{
  "train_examples": 90422,
  "image_size": 48,
  "depths": [5, 5, 5],
  "kernel_size": 3,
  "init": "torch_default",
  "grad_clip": 0.5,
  "epochs": 27.7
}
Rows from block 11, named by matrix and row number. Rows with one number belong to one channel. Each number is 128 + 32 x the weight over its row's rms, rounded and kept within 0 to 255. All counts start at 0. Numbers have three digits each.
# convs0: first 3x3 conv (model.blocks.11.convs.0.weight, 176x176x3x3), inputs 88-95, a 3x3 kernel for each
# convs1: second 3x3 conv (model.blocks.11.convs.1.weight, 176x176x3x3, transposed), outputs 88-95, a 3x3 kernel for each
convs0.18:101097113084112112043078111087150173099173192118168186097122108138163150137190186084086096061083115067091147112104112127135126111112125084098118054080114074102116155124106173154139165158134168143116195174111184181122
convs1.18:171179180172141131196168138070101132062103148138118118144179198183202185176196175116140165115122121115112079154151148166127143146148131105119151104111135099105132146061083144092105151147116113112134125151154146143143
convs0.19:076110100077113093140127072154155147167149155120124175109133111141148122135135140159164115189187135185156134142161157069099143098114151151157125165154125156165149133116159167122139206158137191227179169184138146152117
convs1.19:166149147149146146103116135117100141154137125155146080168172219152145165134121137174155125172150130152145142108090080139107130139116157135133167136137135134168143133089062165111045147148068069075102145111093187161109
convs0.20:134166167099115138080079110133141172151153161120126139131110106172132126165149164123100154140115155138128148083056110079016054173104089172169178167189209152185206145087111150104147126130136108105100146129122118135120
convs1.20:119092075159155128188202171115120119151110091166112085126127122101109135134122143119094111145087073159125076173188166154167184105116144178151147196156162147126147105126111174184124176199141111124122122112091122107083
convs0.21:101102126059069083065043056154139136148121129142114113076096070080110087058071072080082080100089054092053019095061095059038056059037081137143125142159150148168147095090104111136144138157152165164135190175153173170176
convs1.21:078086119082092125116124154104109139121105115126114117161119108115084067109081078098090086089088082129108092131078071097040052132095104128137145138134139154157154127167186129165175129153152124133141145148152151150153
convs0.22:104102139076094128127130117102110126117142168120127140165140129179167156161151155131148157135158148144153123120121113066061068086062095111127126139112112152136155087149241096146201105136155101128148138153173114140142
convs1.22:120118136115124132104098118135126133115111115151153159121102135144147148138151152141108097146157150156166170145131162107119142144152179129093107112088069102094066139124142138128155115119149094104078122134105147147099
convs0.23:172137137138131147181163174109109109130121120124126106124138119148159137166157152129136139130147143140134125144127137121109098140106113149168134133146127127133133100119146086100132112108137138162149140135136131118117
convs1.23:162144167139112142179148172104118128111115137123141158139118130124104111103075070088117119071097100091092071150134150119103123113089099115138156127144157104119118125139174101104138105107117115128144107103119118097093
convs0.24:107130151146110096120115071081078106100148103087170144145123115127148154163186211127085142149128093164143105112109111101125109116116104134123166142166117123183114100136126168186094233230157109107123137156101125168151
convs1.24:154100092141115101159143109129103096171147133154164140059094130122143162120160156128106089137136106098111120166128142128115130111112129151088083108079072109126138139116078132108097106091090140111117129124106151140107
convs0.25:121143159080129149111148184124108100111120121124129088109105124090114138134143138143113123099131131176171141119082125084066119092105173127150109158113084112078086159122061143110083148113088138152112170156143138111128
convs1.25:132103107103094079147126117204182143169129101137124118099116136110152145115154120104100124078106129119154164105139124119155121149129144076104131122169149154177172149102088119096080094105100177137109180142118135106096
convs0.26:103112140098095110100086111139130151164138147206140115171162117183182155165178192090114108124136131167139110127126106029007010097042030141120140149165187131129141090128140115167182126117120163162155137123129169138119
convs1.26:137149149149168183140154186110127142102082107121104139204179188176177189140179166139134148138130111172137088160151130152135113134135127065083101094096122155145143138139162173175163152183188086098126093113127109134146
convs0.27:097114126130152115107136098133126137120183154174178083144116163054129201140181142157126123167126089123115076109085106065112109087119117144079100037093145147202154135117125134168120149118094092074121124106139113094121
convs1.27:140100090185146124182171151229188093168214162132189212108104138126121184106136174099107106141141115164132120125105093100100087097116096119127116117118104120126194165174162119144154123132141100109120108128149112113122
convs0.28:080088096155106102145135081119134123102060105135150150119131102119154125079129090151151113115164136081151139113126096126159122103143119087130129124114105094130101190137153187140049071131054130109105166124146118123177
convs1.28:064083136102099127151126141167195194177154163184145153097148160166148206148136182106161132119170203139152191165151126139168159100168140094102098089114119184190154058188174114177168157111092159162175143149177115111127
convs0.29:111119121144120093150140100126124136135104086139085080077078059088102094107152154111136089151145081192232162120128115146117111131122127117169168119161160129093087088103130124086111165131129147129093199151072192135070
convs1.29:114124105116105083128116095068083082083076066119074031162123049153130052096084062156169137130160157128134135117112125116115119090108147134153141118130134139126109107132179128152159125112113151162160190180135177168108
convs0.30:136088099151123115127161122082125124094162160121158146131117107095153145106110103156144109163165104123144117146132139146123135085129103129143117114191163134128129185147106255218060173117042189154152187191191119117137
convs1.30:174163180162135154159142163102104118164118125140100115141155131174150150173164136121136128118144139107129125092073085084101075088118098107108102178157158183154172102179172182211211124124132163160167202179176169141167
convs0.31:116125125112137132104120119128137092127114102097078084129114101105107071073079047139140132126130133108117121172167172156151150089114109078104089074102077108123109093091107063092113070089072167155139091070082037048076
convs1.31:168173169151160165113135152161173161137126115123101103029028029066062048087093073115110097097092091084076071096099091094103120100113116178170157145142129150128110096117127037083114035074142088114087094112082099112069
convs0.32:162154162188173186133143160128123137112106141119120177220165178174123172185146176130121133119126125109120097123138144147156157124120106125123091112160124150162144131150081067110073025040000197142176151135173138144150
convs1.32:118122121140143142147134109032088114079126115082111096100145164101121148120137150144173198130136165111112142135134120131121101092077053108126140057059093078079125104125126089108108073068069067115170065121174045099150
convs0.33:093093097078076082074049071139115146112120155147142159144159136125139104126146136081058071065039060029071075121125079120137086076124103122111112080102127148129133119139143137140160160116110136179182142182181177194157
convs1.33:127111130157129131161155157133146122103134104098135141112113105154120085155135119040028066031037053067045042093095046111132105114147107169169193135116118105078126121148178120145209126136208111126116137151150132168168
convs0.34:119118126107131151087147182144159147151158134137168159129154122149160105150122051124132157142104128143091105130068161132033068139086114148200161146198155106159148118171106133176143093084124120125125084134147102147154
convs1.34:143112078162160104126150117143142129165165124157160141153125115145133100096107110174140145173143110140147103130151163111115164171165209147137156174144145152127120133174124107141141082088078126105077099088100086111153
convs0.35:199138100053052072092106132140146160172128128152130080105120160143168175175143143093117125138146167173145128092121113105105109120108128211239220198165136141099090147172148158112148172090147141157153170154135157139115
convs1.35:126127136133128137205192201187152065176174117100139134192159121135122095069063108133154158113114099095080055170158130149132129117097130130140121118133159095136139162159158168176160110086083180162124119123114101117109
convs0.36:102102066030045046088073078170174156131105081151142137164137164138153190132159187144147133139162154166177127163158142145158136127151113114119110127135114118113117072111125090123120151130100142169200173163162186175121
convs1.36:130146178128146171118123143099071035104127098112169143157128118119115118122135133117112123105124138121143157065056059116103089131122112199199175183174176156185179111130174087108161077092131104112104092124125104160163
convs0.37:086099081048077069095088100146151148111095071133090057135139117153156115136134112150124033116120098121135148087102074103146118123162134150168163111101104098053077206164126133119158073069171148167152189162144148101095
convs1.37:107112141119109130145128125180198122146156107056083096185141093161102072156112088112118137093101123115113133104122125073096096096099107115109076100082058101093083085121167078102170088090169123162119101125092060084077
convs0.38:119085143146119071110145130151163125101120190096083149101085122153099098136124121125102107127122123115142127121062113194126022144175099156154128102135139091088113130109093134148099140154110154175134112145183098101185
convs1.38:143113141115123138082120143130209215117174186197171145121177204125126122143116115072063113108099116076088108208189187172186154084151156140124132169124119197173133112086079136124098205178129093108152088086134139087076
convs0.39:105106158100104105092100104171158133171151164174167150141169175118102135131119169108116120103068081104061066125129178107099146096103149176175118127114093131124128059097117040074093063071072176182123137151135140149129
convs1.39:119136155090111141124141160117131153115111131125101118128123101144127080126090046089095104069076090074076091122105097118084067144102097185186199143136161103098124066128117099121082143123064082128144105130126115131114
convs0.40:171152131180160145187143122187152114164148119155147140149171160161176140120153129124151166143148154159176175144130117154171164095146172166171141160155114147156133157123154214130112251196138134127148167167121175207168
convs1.40:192180170149132142155148133086054102095070080086074057131123139164143142179182167104084074109088083127097093142139127124133128138146123115109126112109128101102129166125120197158137211178160173138154210169171219167153
convs0.41:113089128118083076151139151170149138159157154147143132134100131173143130156130148102088076113071084126108145130116085150129100111138136160139125135111114152124129140126171089138172078132185165124129095080136120127165
convs1.41:132161197148168189136149175119166130068108108117126129132165158135151154106128130095106103074120133043100129100116104123149153106125122070102110098114119148126111052095139046117192124132165100128154114148178104108115
convs0.42:060074102052074077110112111151134109171160136205180123084089088136149110164161156089073091118104118169142135126154132093145119127138104152167150101088114046044096081104122100108138097057111096118074112166136100155167
convs1.42:132143130121149170116131151168202182125167142118110130131090063158101081181141142182180162176156143171175145125158147113159146122150133021062092038032081116107115123149116087189198074142176133133147143127123138113118
convs0.43:151119076167139088077110109111154140137171185142153144197173174159175189134165175151165130144154135120140134084111100055077076111064076126165178100144145154131082136154130131166100071046081114135120072104105093104087
convs1.43:125137142174162170133139166131147139136133118140140140131108094126082096137114119152147117147155120127145122126127144136117115131128114146176166170176145197171156086141146120177179103130153156153153147163151126136111
convs0.44:101098089121120101121125094099117132129125126128141150157156152140156138134175148148143152152133117113156121144119152137131148089146137050063103091115106114136147176133144151127146195165171132131141112130118128160149
convs1.44:128124158121100135130093131086126108164155157203182189140132125134126123194175130112119129132132132140152150137099085130101092130124121096104088104124106118135132055092104104131152071155187068098094104133104151176131
convs0.45:184104094147121167116149173193135101125078144079129206133153149140150126133120088157149152147138166165151120131145155138128097175099050155164122212160067168115103114191184149175160163130070159176143142154130176148119
convs1.45:114127132118149160099137165137107097112110162084125164141150154127133144112110111140129137130120125136132135072077075114133114132140149181143150167166137121142147207183149164174130118129116139124117137104098106093100
convs0.46:122104136120087116074062081188159175162151179121121128127109112176142126202177135084079111108056066131075027081051092097039046157118087160148132150146164141123147139107089140179156113158167094129128129159155144160152
convs1.46:164156150158160158159166178128125143149103140186166184187149105162126098142138125060056100070025052105076070206184184143105138129085131120078086119097121137152161105120147127120143121113139133120107135111086182161117
convs0.47:115151163125163164098164176049074114049097138087128154120103085090113112107111116170138124125136131088124139122113129110134131107118112084110111080147120116166133124101098109084069058076064125159111089160155104154137
convs1.47:116143146088107099064090092051051139081082170093088191120132157117125147096090111131149138112128116109097074119147115090106106092103113130128113139169174154179176145156098119155153089085083108120155122132177114123151
convs0.48:099094115119131142116115109131125103214182146242255224124184171113167179137136177169181169124117112114114142122124148108108115105093084106115114158125121151150184099123115064085136108129145111107105153146142153166149
convs1.48:124123132164176168174187187153159146163150115123124064120120102122111093129135114131139125097102108124111119115093082155143124182184161187167169138101110102097140129115106118120106106145133106104112113100089111142121
convs0.49:125132117099107101126097096173139088160175165137166174164146123152146157147162204199140140154175169168185211133088118127118133173145131159155137120138174084154170113105088135125135112125151126143115114147155120147135
convs1.49:128124108153165141182199158108104148141127194136127161133145170089102157143145154146159181128116160199142129183213211168192187124143132114089097106057086085080111117130107165165106151187124165163171158117111130099084
convs0.50:116119122096106113115109113122158151138136118116085095088102127143143125164119135081094127096095107139111135129142149121147164136126145137141161134125152131130161148118132181141117163146143144151137142138127138111108
convs1.50:126121109107106096128109079146152156130128136114099109230203172196184159167154141124111102125130125124145137137135132141124111113128125133150163120140168095130171110112056103128082135123060137143156125121142107113146
convs0.51:124136151083093137150096082131176117150156091094096112122169106155161054105119092117091108157095090156097082125125114112111115093066074138144103131096058070062116163085129169092140142040132108121086165168102115171137
convs1.51:104116109061105124109074111122123148128065037167101058124082098144090061106053049091079075059070086068070115103131134124174182158185196207182205195127123150099075139145111127118109130129114151158152144119109163146106
convs0.52:085083111064074084113106119147129116123118118122120126143158140128150134091112111123118096116131095103127111107123121145156138149155131176158118164144130142132138175173180174181179169173151188173155168157165144153164
convs1.52:108106138105088118140119142058071107039058090076085093102099106112104107123111113101104093096099107114088102142122109123104104118113124090104131088094113107107111129170208105161211116156177137136141154140147164142130
convs0.53:119092113147128152119127156163137099120093064107093068132138175142150191152140162119143113147171142148165156080079081107111120134130140128136139130122141102068074128144155163195164129150108135112109133110104112096095
convs1.53:138137147104087107102097116089109091089124117122148166121110090131125098171161116121136139120132123139135112172171165127121119105091104080117121131166166197203195058121187086146200110108143134148129143155097157143087
convs0.54:136160137124146115108128102153154136156149139154125128120105115113115137144139161157161119150145119157127108176171166116098098095075089109117118121148153162181185080084134065094122115123122122156156101126128094101095
convs1.54:160182190146180196130173204155173164146192150115178151112103135135113117128123125126108092109091079082077085089091100080079112115134159126130151115115129103116126109118079105116067059112107083075081112110121127136147
convs0.55:157112065158162088104148126151158178155198215095125167087083165157142182197165168137145125173168128128167144150120138139115109104131117108136110140136135165136165148136153165109116116079107137122094133097061105065028
convs1.55:144169170136135138150162137144136108167148145182147131173169166187165161181147150147159134158163152137148130129149090140164114117159133101108079119109083128125121123161163136132147140114118137101098153124117137118112
convs0.56:124104100107116120138146158136144143147134132145147156177183143153157133110128123112120116111133125112113110125114138120092121155127174096115131124142153122131119134205192066191239076173255099112102134129122197179165
convs1.56:108096100139134129156141145136112130108103109153145134091104123057090115083099121060067126081081085110125093136109124116033068157094122100110131102105118116109108146180221133189233152197224169173184172175180211217206
convs0.57:131111144118088088122102092165143158142133152130136166093114136152154138118156150126093119122107136124101134056083172050060126085083118196147129177168178173182172155081102187122105150158107164133093155132112123136159
convs1.57:116122127128142154136138153083059095128087081157101078142150118100098074089086086120124131098087077103069032187169126183155134177171162104103155136149190161194211057084133117129136139155114125146183131122124132105066
convs0.58:152151137158158169148166184149142125180191167204186135147157166126162192181198192158136124152139132164158145111092140126101159166136174169173143138150139129137140092072094131133121087069079159149140148144096083085048
convs1.58:177146160164129137146120126063097094128159130137179177100077060125108091172160134130122124128134133144137130162165201125108139116057079124128134134135129159184198094140168116136150098095131126148139119155161140176189
convs0.59:130142119111116106122138132166145200157156199158174180120117112106138136121190178097112152084088119086090105030020042040039058079074128118098114116126151086093117101102118122144144133131117110110127133150157124137141
convs1.59:102101115122122124133140138143145124070089089060108115111112110145139123166170157089076092103094100112118135123145163123114128145124128136129124128113105117107092081100143069113152051080122132114106112121123124133161
convs0.60:058083081050056032121092074105126153098126164132144159163163136165167143141140125104096077101109102094110097147135084164159099146156109122137133059073118052076140109133146113157169153197201157163163171179208153149171
convs1.60:118099121122098104168143137157145129120123153113124171161167197151147173142130135068052048054032023068035008111106096103104092102117107108101128112090112099095125113129121108128122134138112096116138116114139145118115
convs0.61:116130158092130176084129166156158092145192119131188132085113110078149146143163180134101130094063122141084106084073149028014145102081135126125104129145094105123085096104063130157075107160073142150092110158125078105114
convs1.61:141156155149171176137158156125100150146118173141147180096117118082090121080091115097088143103104130113119104194195155226204172162153153150136138135124128135144123092105076131080041128091022116084098132081117167102107
convs0.62:073136147067105145121115145105122129100122127135130099076046078054088092107145102104116169111059116164087095144140138129123155106107139141178117091135144090125161098131103027076101095061104164189090151196109185186121
convs1.62:161145138137140168141151192109092089066047076069057093148169156136170154124121120150148144106128151085130148115124128135109108177136115118136132102109119082111134079111137074110115110136091118155152126169147110165137
convs0.63:148151146146155171132160152120127101150131113152130113212189174188156150163155136151179181133123131078094106140137132143123129118128123144146126099111104078074095081115160115124190088118185121112101154135124133116124
convs1.63:166159158184172157169173174160166156165152157158128158148144134166147149171168185155147153180162169192176170094107117116130124108129127108105105112090086106095092104187193130192199137153139157192176166192173150181177
convs0.64:122127095114164111113159125117113110123159146114156157138134107126143140148187170159144158131142143137146160104121132113142126126143134125097112154123135181152145162053105153078121176077064132176163115183175096168159
convs1.64:094077075121104099121112116116120150119108140127083085107084090136115117131131128072086092076077095080079091167161108164140096136138095137115146136116123137102086119079083145145176118118155108139098113152117123159135
convs0.65:075092095117118147117108122141157138154102115109066075118121114176160125197174156116136147155134117187153096115121145115120126139128105147113095155158170158152156094140210121101147118068056143170170094115128094107123
convs1.65:131120120166174181123145154143144125140141138110116118197181151198181177201203183188170151183154139191169128056055067132117121118101114135172206147152191160191204143111105130107098134136119080071068070061047092092071
convs0.66:140100106112083128137099128082135154131156124142152132098116170094111140112119118108146140102123100128139109125136125133133131124107082099167164109169161105149127100147121064111109108123122088122158126124126162159151
convs1.66:180169142189145132172132130144116108121131149078132156090099104134144156124156170093086116082085101109098099081096082095107111064099101171147153155166211143147167196157128168126110195095072188139092156133114138123121
convs0.67:153139148119118158111119134091114120122123124165131109138168202159200201180196157123144200128155178135109099095086108069082116090109130144125104151115098148126076179175171190179158169114128100081120121120158114101094
convs1.67:157129120168147131172161144161106114112083133070105152178113074099060082104120159138113130145109110164137127165160134142119071139110051153111103130095110119114118132127122113104127114112122144095076132084073121079080
convs0.68:127134106068069064123095096169166169158159187131140161150149136122129137131127142118109096090083098117106116125141124110132106092119100091120101125146121110147135113114066098082075086055058142167190130161191130154171
convs1.68:118148169120140171155166180164156149159146148150142143089115141109125144122124154101145151088115133102070082090091094113123123121133127156164158151144124094084063132160168151135139157110122159124113149116115131108108
convs0.69:123152139102131130118133156143174136107149155095151170154169119137180149139189173121119117126107124145111143169170126122140126122147138109082053104104104099122136148139137163136136180136104163209255108150202125174192
convs1.69:157097069186117067197159105097093128136135160112151150114145181103137179123125151107110160106088149125082115131149125106140145106132135080068095098085105091100117154150134152152130114158145140134139167125132166096091
convs0.70:096116163085100152118122168142134109161170136122170131203154108139090060086082094166133141084065112092063088073111146111114128129113119112123146118149139112157144180114059142131076116118116156113095169114074179131089
convs1.70:180161124148152129123127097126123092123104053150119106108101082119112092144118090117115104094106107109106095127142138141146118158148092116133146172140134121090155164161111184187125175167099100082101130115122117104125
convs0.71:149141104106112103139123114159188148136181168100155201197168151187195174154194211199161112173186132164210178128121132109117121125145130154155129170173172166166170136102127090104126114159155120123137051096117012061120
convs1.71:158183188162184195120135149055105116074109106116123086130145153158167140209205167136154154151176162137184167092087087160161140153153137122146114138148114148159135018028100063084138133159182078102121090120134158159152
convs0.72:126114127096106151097119159121097105151108133176129143093127137093119112093101103142134193120126166137124133069126160059147195058136173103065078139075039148082044213146168212132127195134129139140139152153130190175150
convs1.72:121113122131137136133128108155101095160126130115110137108091115096091127102073107124108146122101127115113115121157196145179189131135120163099095118080118074097149158137100149120080129113076142098099143115130125094130
convs0.73:109124108130122112115134113087135218078128189066083102114129181136155203123156206105144157110121142101142177127150130110108117143144144029079139054086158152124141121158146130120137154162149139114181121107172156134124
convs1.73:145167152146163143147173158111093070148159128154150107163143138153152146151129102088082144116106146123122117124133130080099107052111122115117098136137157140131134086144156072127169106136150143114067135093075157071029
convs0.74:119147118101130133091110136086106137084114199128150228154131101159152126123102101166148117152160173133141188191160093120090085085119151120115138136123091144097100136135155194175125125065090110134181091143174162165144
convs1.74:141150130158166118119124132180124088143086083098124099081071119063118113095137127109131111116145149153187186134126123174147157221216224207134138113104130097115115106091054097070105133141136119094046131100079100087091
convs0.75:101104069141128087127112085147159170154159164134141134103137133111128131141096107141180172142142132152123155160133123103079092127117158128131157114104112118121111108115110127125128176133170119156173134130112152126115
convs1.75:173173136151149117154147114165126083158131131151140139156157125142166149117152135158167163143150130135148139146158178101116132150168170118047059151116116101094104212156125149124118097107130144114098099103100102103100
convs0.76:079113130068107114100113109118129131110117124069093098150134119163168150184151136125130132127115130125093121105072080033034056074089108169188164178180132126129121137153168134131141134108138171141107160130102147121099
convs1.76:139130138121104097127108095131086076103057102041037100156111078077060055057068067131132117119113109142137120175182150178149115174144111132107087113110114081096117114130124091084082093066076101120141081084118074068124
convs0.77:142153152152164161120127134126102094120098116140148164121141166134145175142149170162141132199177126171164136115135134114171148102131121094099100107114128153152166192085125210089080249152141179103108162103108120087105
convs1.77:159153114154167145137180156145155071219176086212145076143145164163131133199175141121133116136140126146173160128109140130117147105126153135121099113092101113112136086088063143120076160128069195153118255199109246181078
convs0.78:137146124101143129078139137116119116132131134138134143158122096170144106145161127132088090160085073202135106103039083167073056171122094155120090132106119111080130088132074118148124142145103143121139140140154120156193
convs1.78:100124127142146125155165140078133153096135146055088119119116134145138132140134116134130163165124130170142085164197191108162186078139160117104140131097125138119131208139100184183121188163120126089140148121129139131125
convs0.79:110091122178167106153179144124141130076094105054079117154143086155157099139152134111105117102096105086081121126108134096096111126111087167158124102113096078128140063109120096143159130106147091140171053098180053111193
convs1.79:191157128228200163171201195099163147103145138119124107180195177189175130148142127112108114125150134093141155129125118088085107109108127174135130139110089118098081102134131095134135113104121151145169132126150147126105
convs0.80:190181122169119088047043034145152136119116083066063018122146157105119109090101116182184166155140112126146145158130159111086100076064078104133179140138114149147105085113124106117074101124108048135120148203140137163118
convs1.80:150128115133117106155112105180183078119110044108110077127156111168175122151130098132153148139163159130130127123158185153176177146161194185155102169164132107113106118130114130172177123175182146153129094119125080115129
convs0.81:097113157084084128141108138158137103144151133121149159123152127121123082123124147180196168111107160086068140122153167024020134083020084164162109185179134137152160101130190072109156069090089100102091119131103121157130
convs1.81:082078065116127121107094124110114131140127070159139038090128131097122131138114093106101126112131130151132138144146108151149126151144166098133156107102099118116097077076114125089061151126061083103158098049085140082039
convs0.82:118133095127129095109105093097139164130153154139129133140120152136120143131133146104100119151094091189149113135133084186146096178157104067108160076140173101136151154151108190191138183203157132146171109139171121153182
convs1.82:186162100202174120195163129127140130126162166115150164082094111127125132125129144134107093136109090132120093142133131128131132100131125139130154129139188101122161171154105139133111138096074176126127165123136135100137
convs0.83:125102125122093120158141145109171166147159114161140095155181200125133144133127128157167184132119119165136121148125120116109113076109113125137111081113104166144082128127120096068081095084068121165182133165171148161167
convs1.83:166196224166159175140121131119092050142127082111113098126100078145143106147161136157151150168181178174170171138130153120108119112099068135131123128114112116116168127128146089109119094115142193191135176163126170162157
convs0.84:156141106146129116125132095105130105155206151133168120148145113137134108126129148134108122139099086118098125135132105123127103110110087177132160137161189121198179129111151161172173190201196120106127143139143118134116
convs1.84:128121092115127116140153147139196168177224234135219180085100100081095102089091130120138143092145153100094088119104069109104061092103079151178174142199179152166165138184182132179123122091019115102126103151162084126121
convs0.85:067111126061087095095090113168144156161108125161102119156150157146143173165167164118138122054096118071091094096104055147134084143128064143127102130134137150139141071055055093124089101129115189150114129109112120095100
convs1.85:163156157145151158136147158072100130063118171072151215144134143148151160133148142091068090074070095103087095117113092117121094109122100130140157139143164119118132143124097084131113084090066054072095063098128056114160
convs0.86:086106137077115135103106113151144141175178185164164177112113138073091107081071094104117148093129146105120139119124116138148130127133121147128104127144144115132150082120131098160157101134125139150132156172191166171189
convs1.86:112136159070092130061087125138140136120128132129135139105097090094089077090094090091119115075110120099116127123109134121123156133132156092105107104114109109111108132171186118161177120151142162146120139130121130117117
convs0.87:103116145083131153094133144136165152140170164159171168176191175155184191110132158163158110139177142111143149159112090160153106156158138107167159086138153095112131155192148134189146111181126151141134163145163175154179
convs1.87:129106142132089121150117115114143145131165160151150138150160190144153180164162169152145167124103135138092095124126104128125108147163128097108137095108129123097107130101113091076111091088101094117155092116133077105102
convs0.88:048056103095121102112143099127147151133123146130133149116126067143166120121153144119123137133130154138129122136108112157107108158127110108119111129143144136131172164114097255142117231156111090127136135129089117141130
convs1.88:171144142171164126170169135194147158211139128185141099155130143175145155162174163143125100166146128124138135113140141086083120081074133156121122151145126130159135171119073177099072153128074174165127176147149177141132
convs0.89:150105092169136075147172096096120158057111147062082110122099088161157160176157125121130073172177131141160133098062066113076084152134132085080127133155146133136110114161123160211099165176077134157165082156146099143132
convs1.89:173180172173141140154135128072080098096105103120105072157176157146144141118139156135130118122116094117138094188140159144117140110107103100099092138104095164147152094118086188115114126114095111186195119192197123171152
convs0.90:145146140114120131120138147167157166136115129107090111141106068133108062134117086170166155145136139125112125118121101131140127164175175146182174116155169101115140062047042067074074069070093198214148207213168171154102
convs1.90:147134126126127127127135143170177163134146125114119135101127131097099122103104132078087124087097130119114132101096110097083083120121102082123111106137131116129129037068146070116161102109126168209173126170151122174161
convs0.91:104141136106152151100137146134096102139114098106126120103110123115116121113102113087108113122116136130111126096092042095098054093097089125121117124147122116143156146146151106142163104120151119121136110105124140117142
convs1.91:136130120163164152140175173144162090139157086090116064091075070125108105124121125055072095063071093116109108181181177182183184175170189126129122119149145136147152064127180064135194073135193145180143120182165058115100
convs0.92:158152142119123131059104111076075057088092111120128152141150167133144148124134112148157144126139147126169148149149172139134132085118110026056092048069105082078116151173159112185164070115096123134126144143146150165155
convs1.92:118154186139134150122095099086140092076169147105183200088105085103107091112116113065097133092096113117104106126137138138137146120128120128127097094094093109125144070118164033109190037110199086087062077121108108169179
convs0.93:122101111093101132059098123104141178100167170182177108098120137126139152153140121100123155162133102176100048137124111137140137090108115089129151039098118090129102145131102142139124135116117132141153143148189156132149
convs1.93:130144155174180181169182189189163103201161112174150138096098121100101136100133149155153139157147127153132125103094076123111128110085097196196118170129053128066094190186151183167166094066116160131124167155151116152157
convs0.94:128091145095077112151100152144136140130113106122135118176241213143169168127154197190189172137125126177159166125144131117143129112142154137132117141112111127115114102148209084123179140128120176158131179193171115164180
convs1.94:125139176093104144087097124108067086142061074209145141160174153144141121154138123123116110136136146141120127131146154077099103082108101147127140145097115140105126076095103093077084115107106074104118109101085145113086
convs0.95:118046119121100138161170171187204180176162128126111134122141157141154159144157139139153167125149158149161116069062124133128166187167162150205151128177119105121137144133152128146193109117157111131110144158114133150137
convs1.95:142132163124095121139085085116148115133180172175192172152109097142103096145132124145104090121103113086071092154157138106115105104089070106108131128146155158152151078108127031084137068098163133172151100158167111158168
convs0.96:127121120150137123134120106133108122127144143123118128126139148136142134153152146135107099131122102095106106100126125142153141129134114170131117150131118120103112080101114089120101083094108111102074148165121150155131
convs1.96:134123115153145141155136130116127134112108102125103097068085099065070076098084086089116134076069085137097090122134122116119102117124104125143128132114095137089080073068090124133137201169135050066084100104091114081061
convs0.97:144113169113068112157100120131099146133109139120092112134168157114156165109145159144127129165136104175149143127116120152144151138127132123122121145121092131116112117143186143160191130132160114103131141141141104090095
convs1.97:120132124092108107086101106091038065137032000202089038079111129100116110117111096122110102136121114155126105147164195126143192112127165140129117142106094158134123122083102143110111127107108088099127134104105170131110
convs0.98:156158160127138142112110126205201179218202194182191175039059052039060046058070067085083040096084041099092063128101117077083083118109102173182149165167166138151161158141121157146141118120146111135150131132163114108141
convs1.98:107117152094106149113113141141145113138129102150146116144145129106118105068081089019035041023035025050040027068069106066067103118118134161187209156168175124136141141165190127144163092097117188188154181177144184183146
convs0.99:199141051183124050142135098155154158105162189132150155101072051110104124113114132152138073204159078171163111155126105191126073116152152113137192126177227159177152174168157228167165185092096156156206149150170134131126
convs1.99:140144131153136089185163124150133125171161158154125133077105139092123156091107143093109138118109122093085098167168142162159145174197173119148131149162153160171153149155130192166149176152114188139115182130114172113082
convs0.100:075112100106117134107106118095176113141255177087172113089128140134197186076152119087100113181137123112130140134117125136121131141161144105107135085124152096164181063079101173106046128075092120078118127089129082110148
convs1.100:114088117144095095144128141135202155196202200185187119111125152134134184152162167123144123153177145150191142107078104098090094109112128116177168133154140131138142098187176103234231125154116126100136142124160147122112
convs0.101:126162155109140150090143148089088105111114093112117127131149128132136099150152114064156182075134140111130107144149134124125118146169138175155164183178179174159152149131137118124159158141175155184194149171188140160188
convs1.101:163181162187200177173199180124113157114103145127105136134087075135108104127112122159182175160178154153177143096109107114106119122118146117062108111100118134157127116177184119168177108149129190207141184194128203191116
convs0.102:122123097141126110122116101154185165140118136126104132060117125091147127114167144099103100127134115139165153131148126157174125138172140207240173154173139166181171070075087100106104112146125116149127132133133153132137
convs1.102:158150127193203200172170169130116103102093108140141116133151138087090125097111141125144156128116119130111116155183162176188189152149152142146138144145155181198180071148147097116115101123137123124134091103117102114118
convs0.103:152150161174143122186167158067116153075118133045093093130115125146132155135133167184130129181141109162168161109102096133109088162139095090133160074087127097093113072059147149118126130154133114138129126156119110147135
convs1.103:153133107153142094148133098081081107112108115155120134108093104141115101140114092117101090130111085140114089181166152133146157092124162060066076097099074172171128104110107152157104179113040106058101132061084132026045
convs0.104:129116083108103102110115116145173125166162122163158130153148130123156138155151137137183185123144151077075147162150139058067103059046147133156142158159116142144102096083073079114134055073133081100122074086102105134118
convs1.104:147158154184200183172174168155133089143176118123162092118150163100135156118139173129124142126124142135127144100119148107097126159161182153146118152147122117119112108120149087078124070062099099066052084066062114136122
convs0.105:131082099135106123138098109136115091125103074127106088173169156153144125120131121111112099127144131141135117148119139118117138132095113104110094087086077097120107220186153164150103109113083245255211209255184188249192
convs1.105:156162165165173168180173175116125162117112159112097124144163145154171155154164128111109120123122123128136127105086116100067101124100119108070075113097104151126117088116127090128146083122159169201159177207163176225169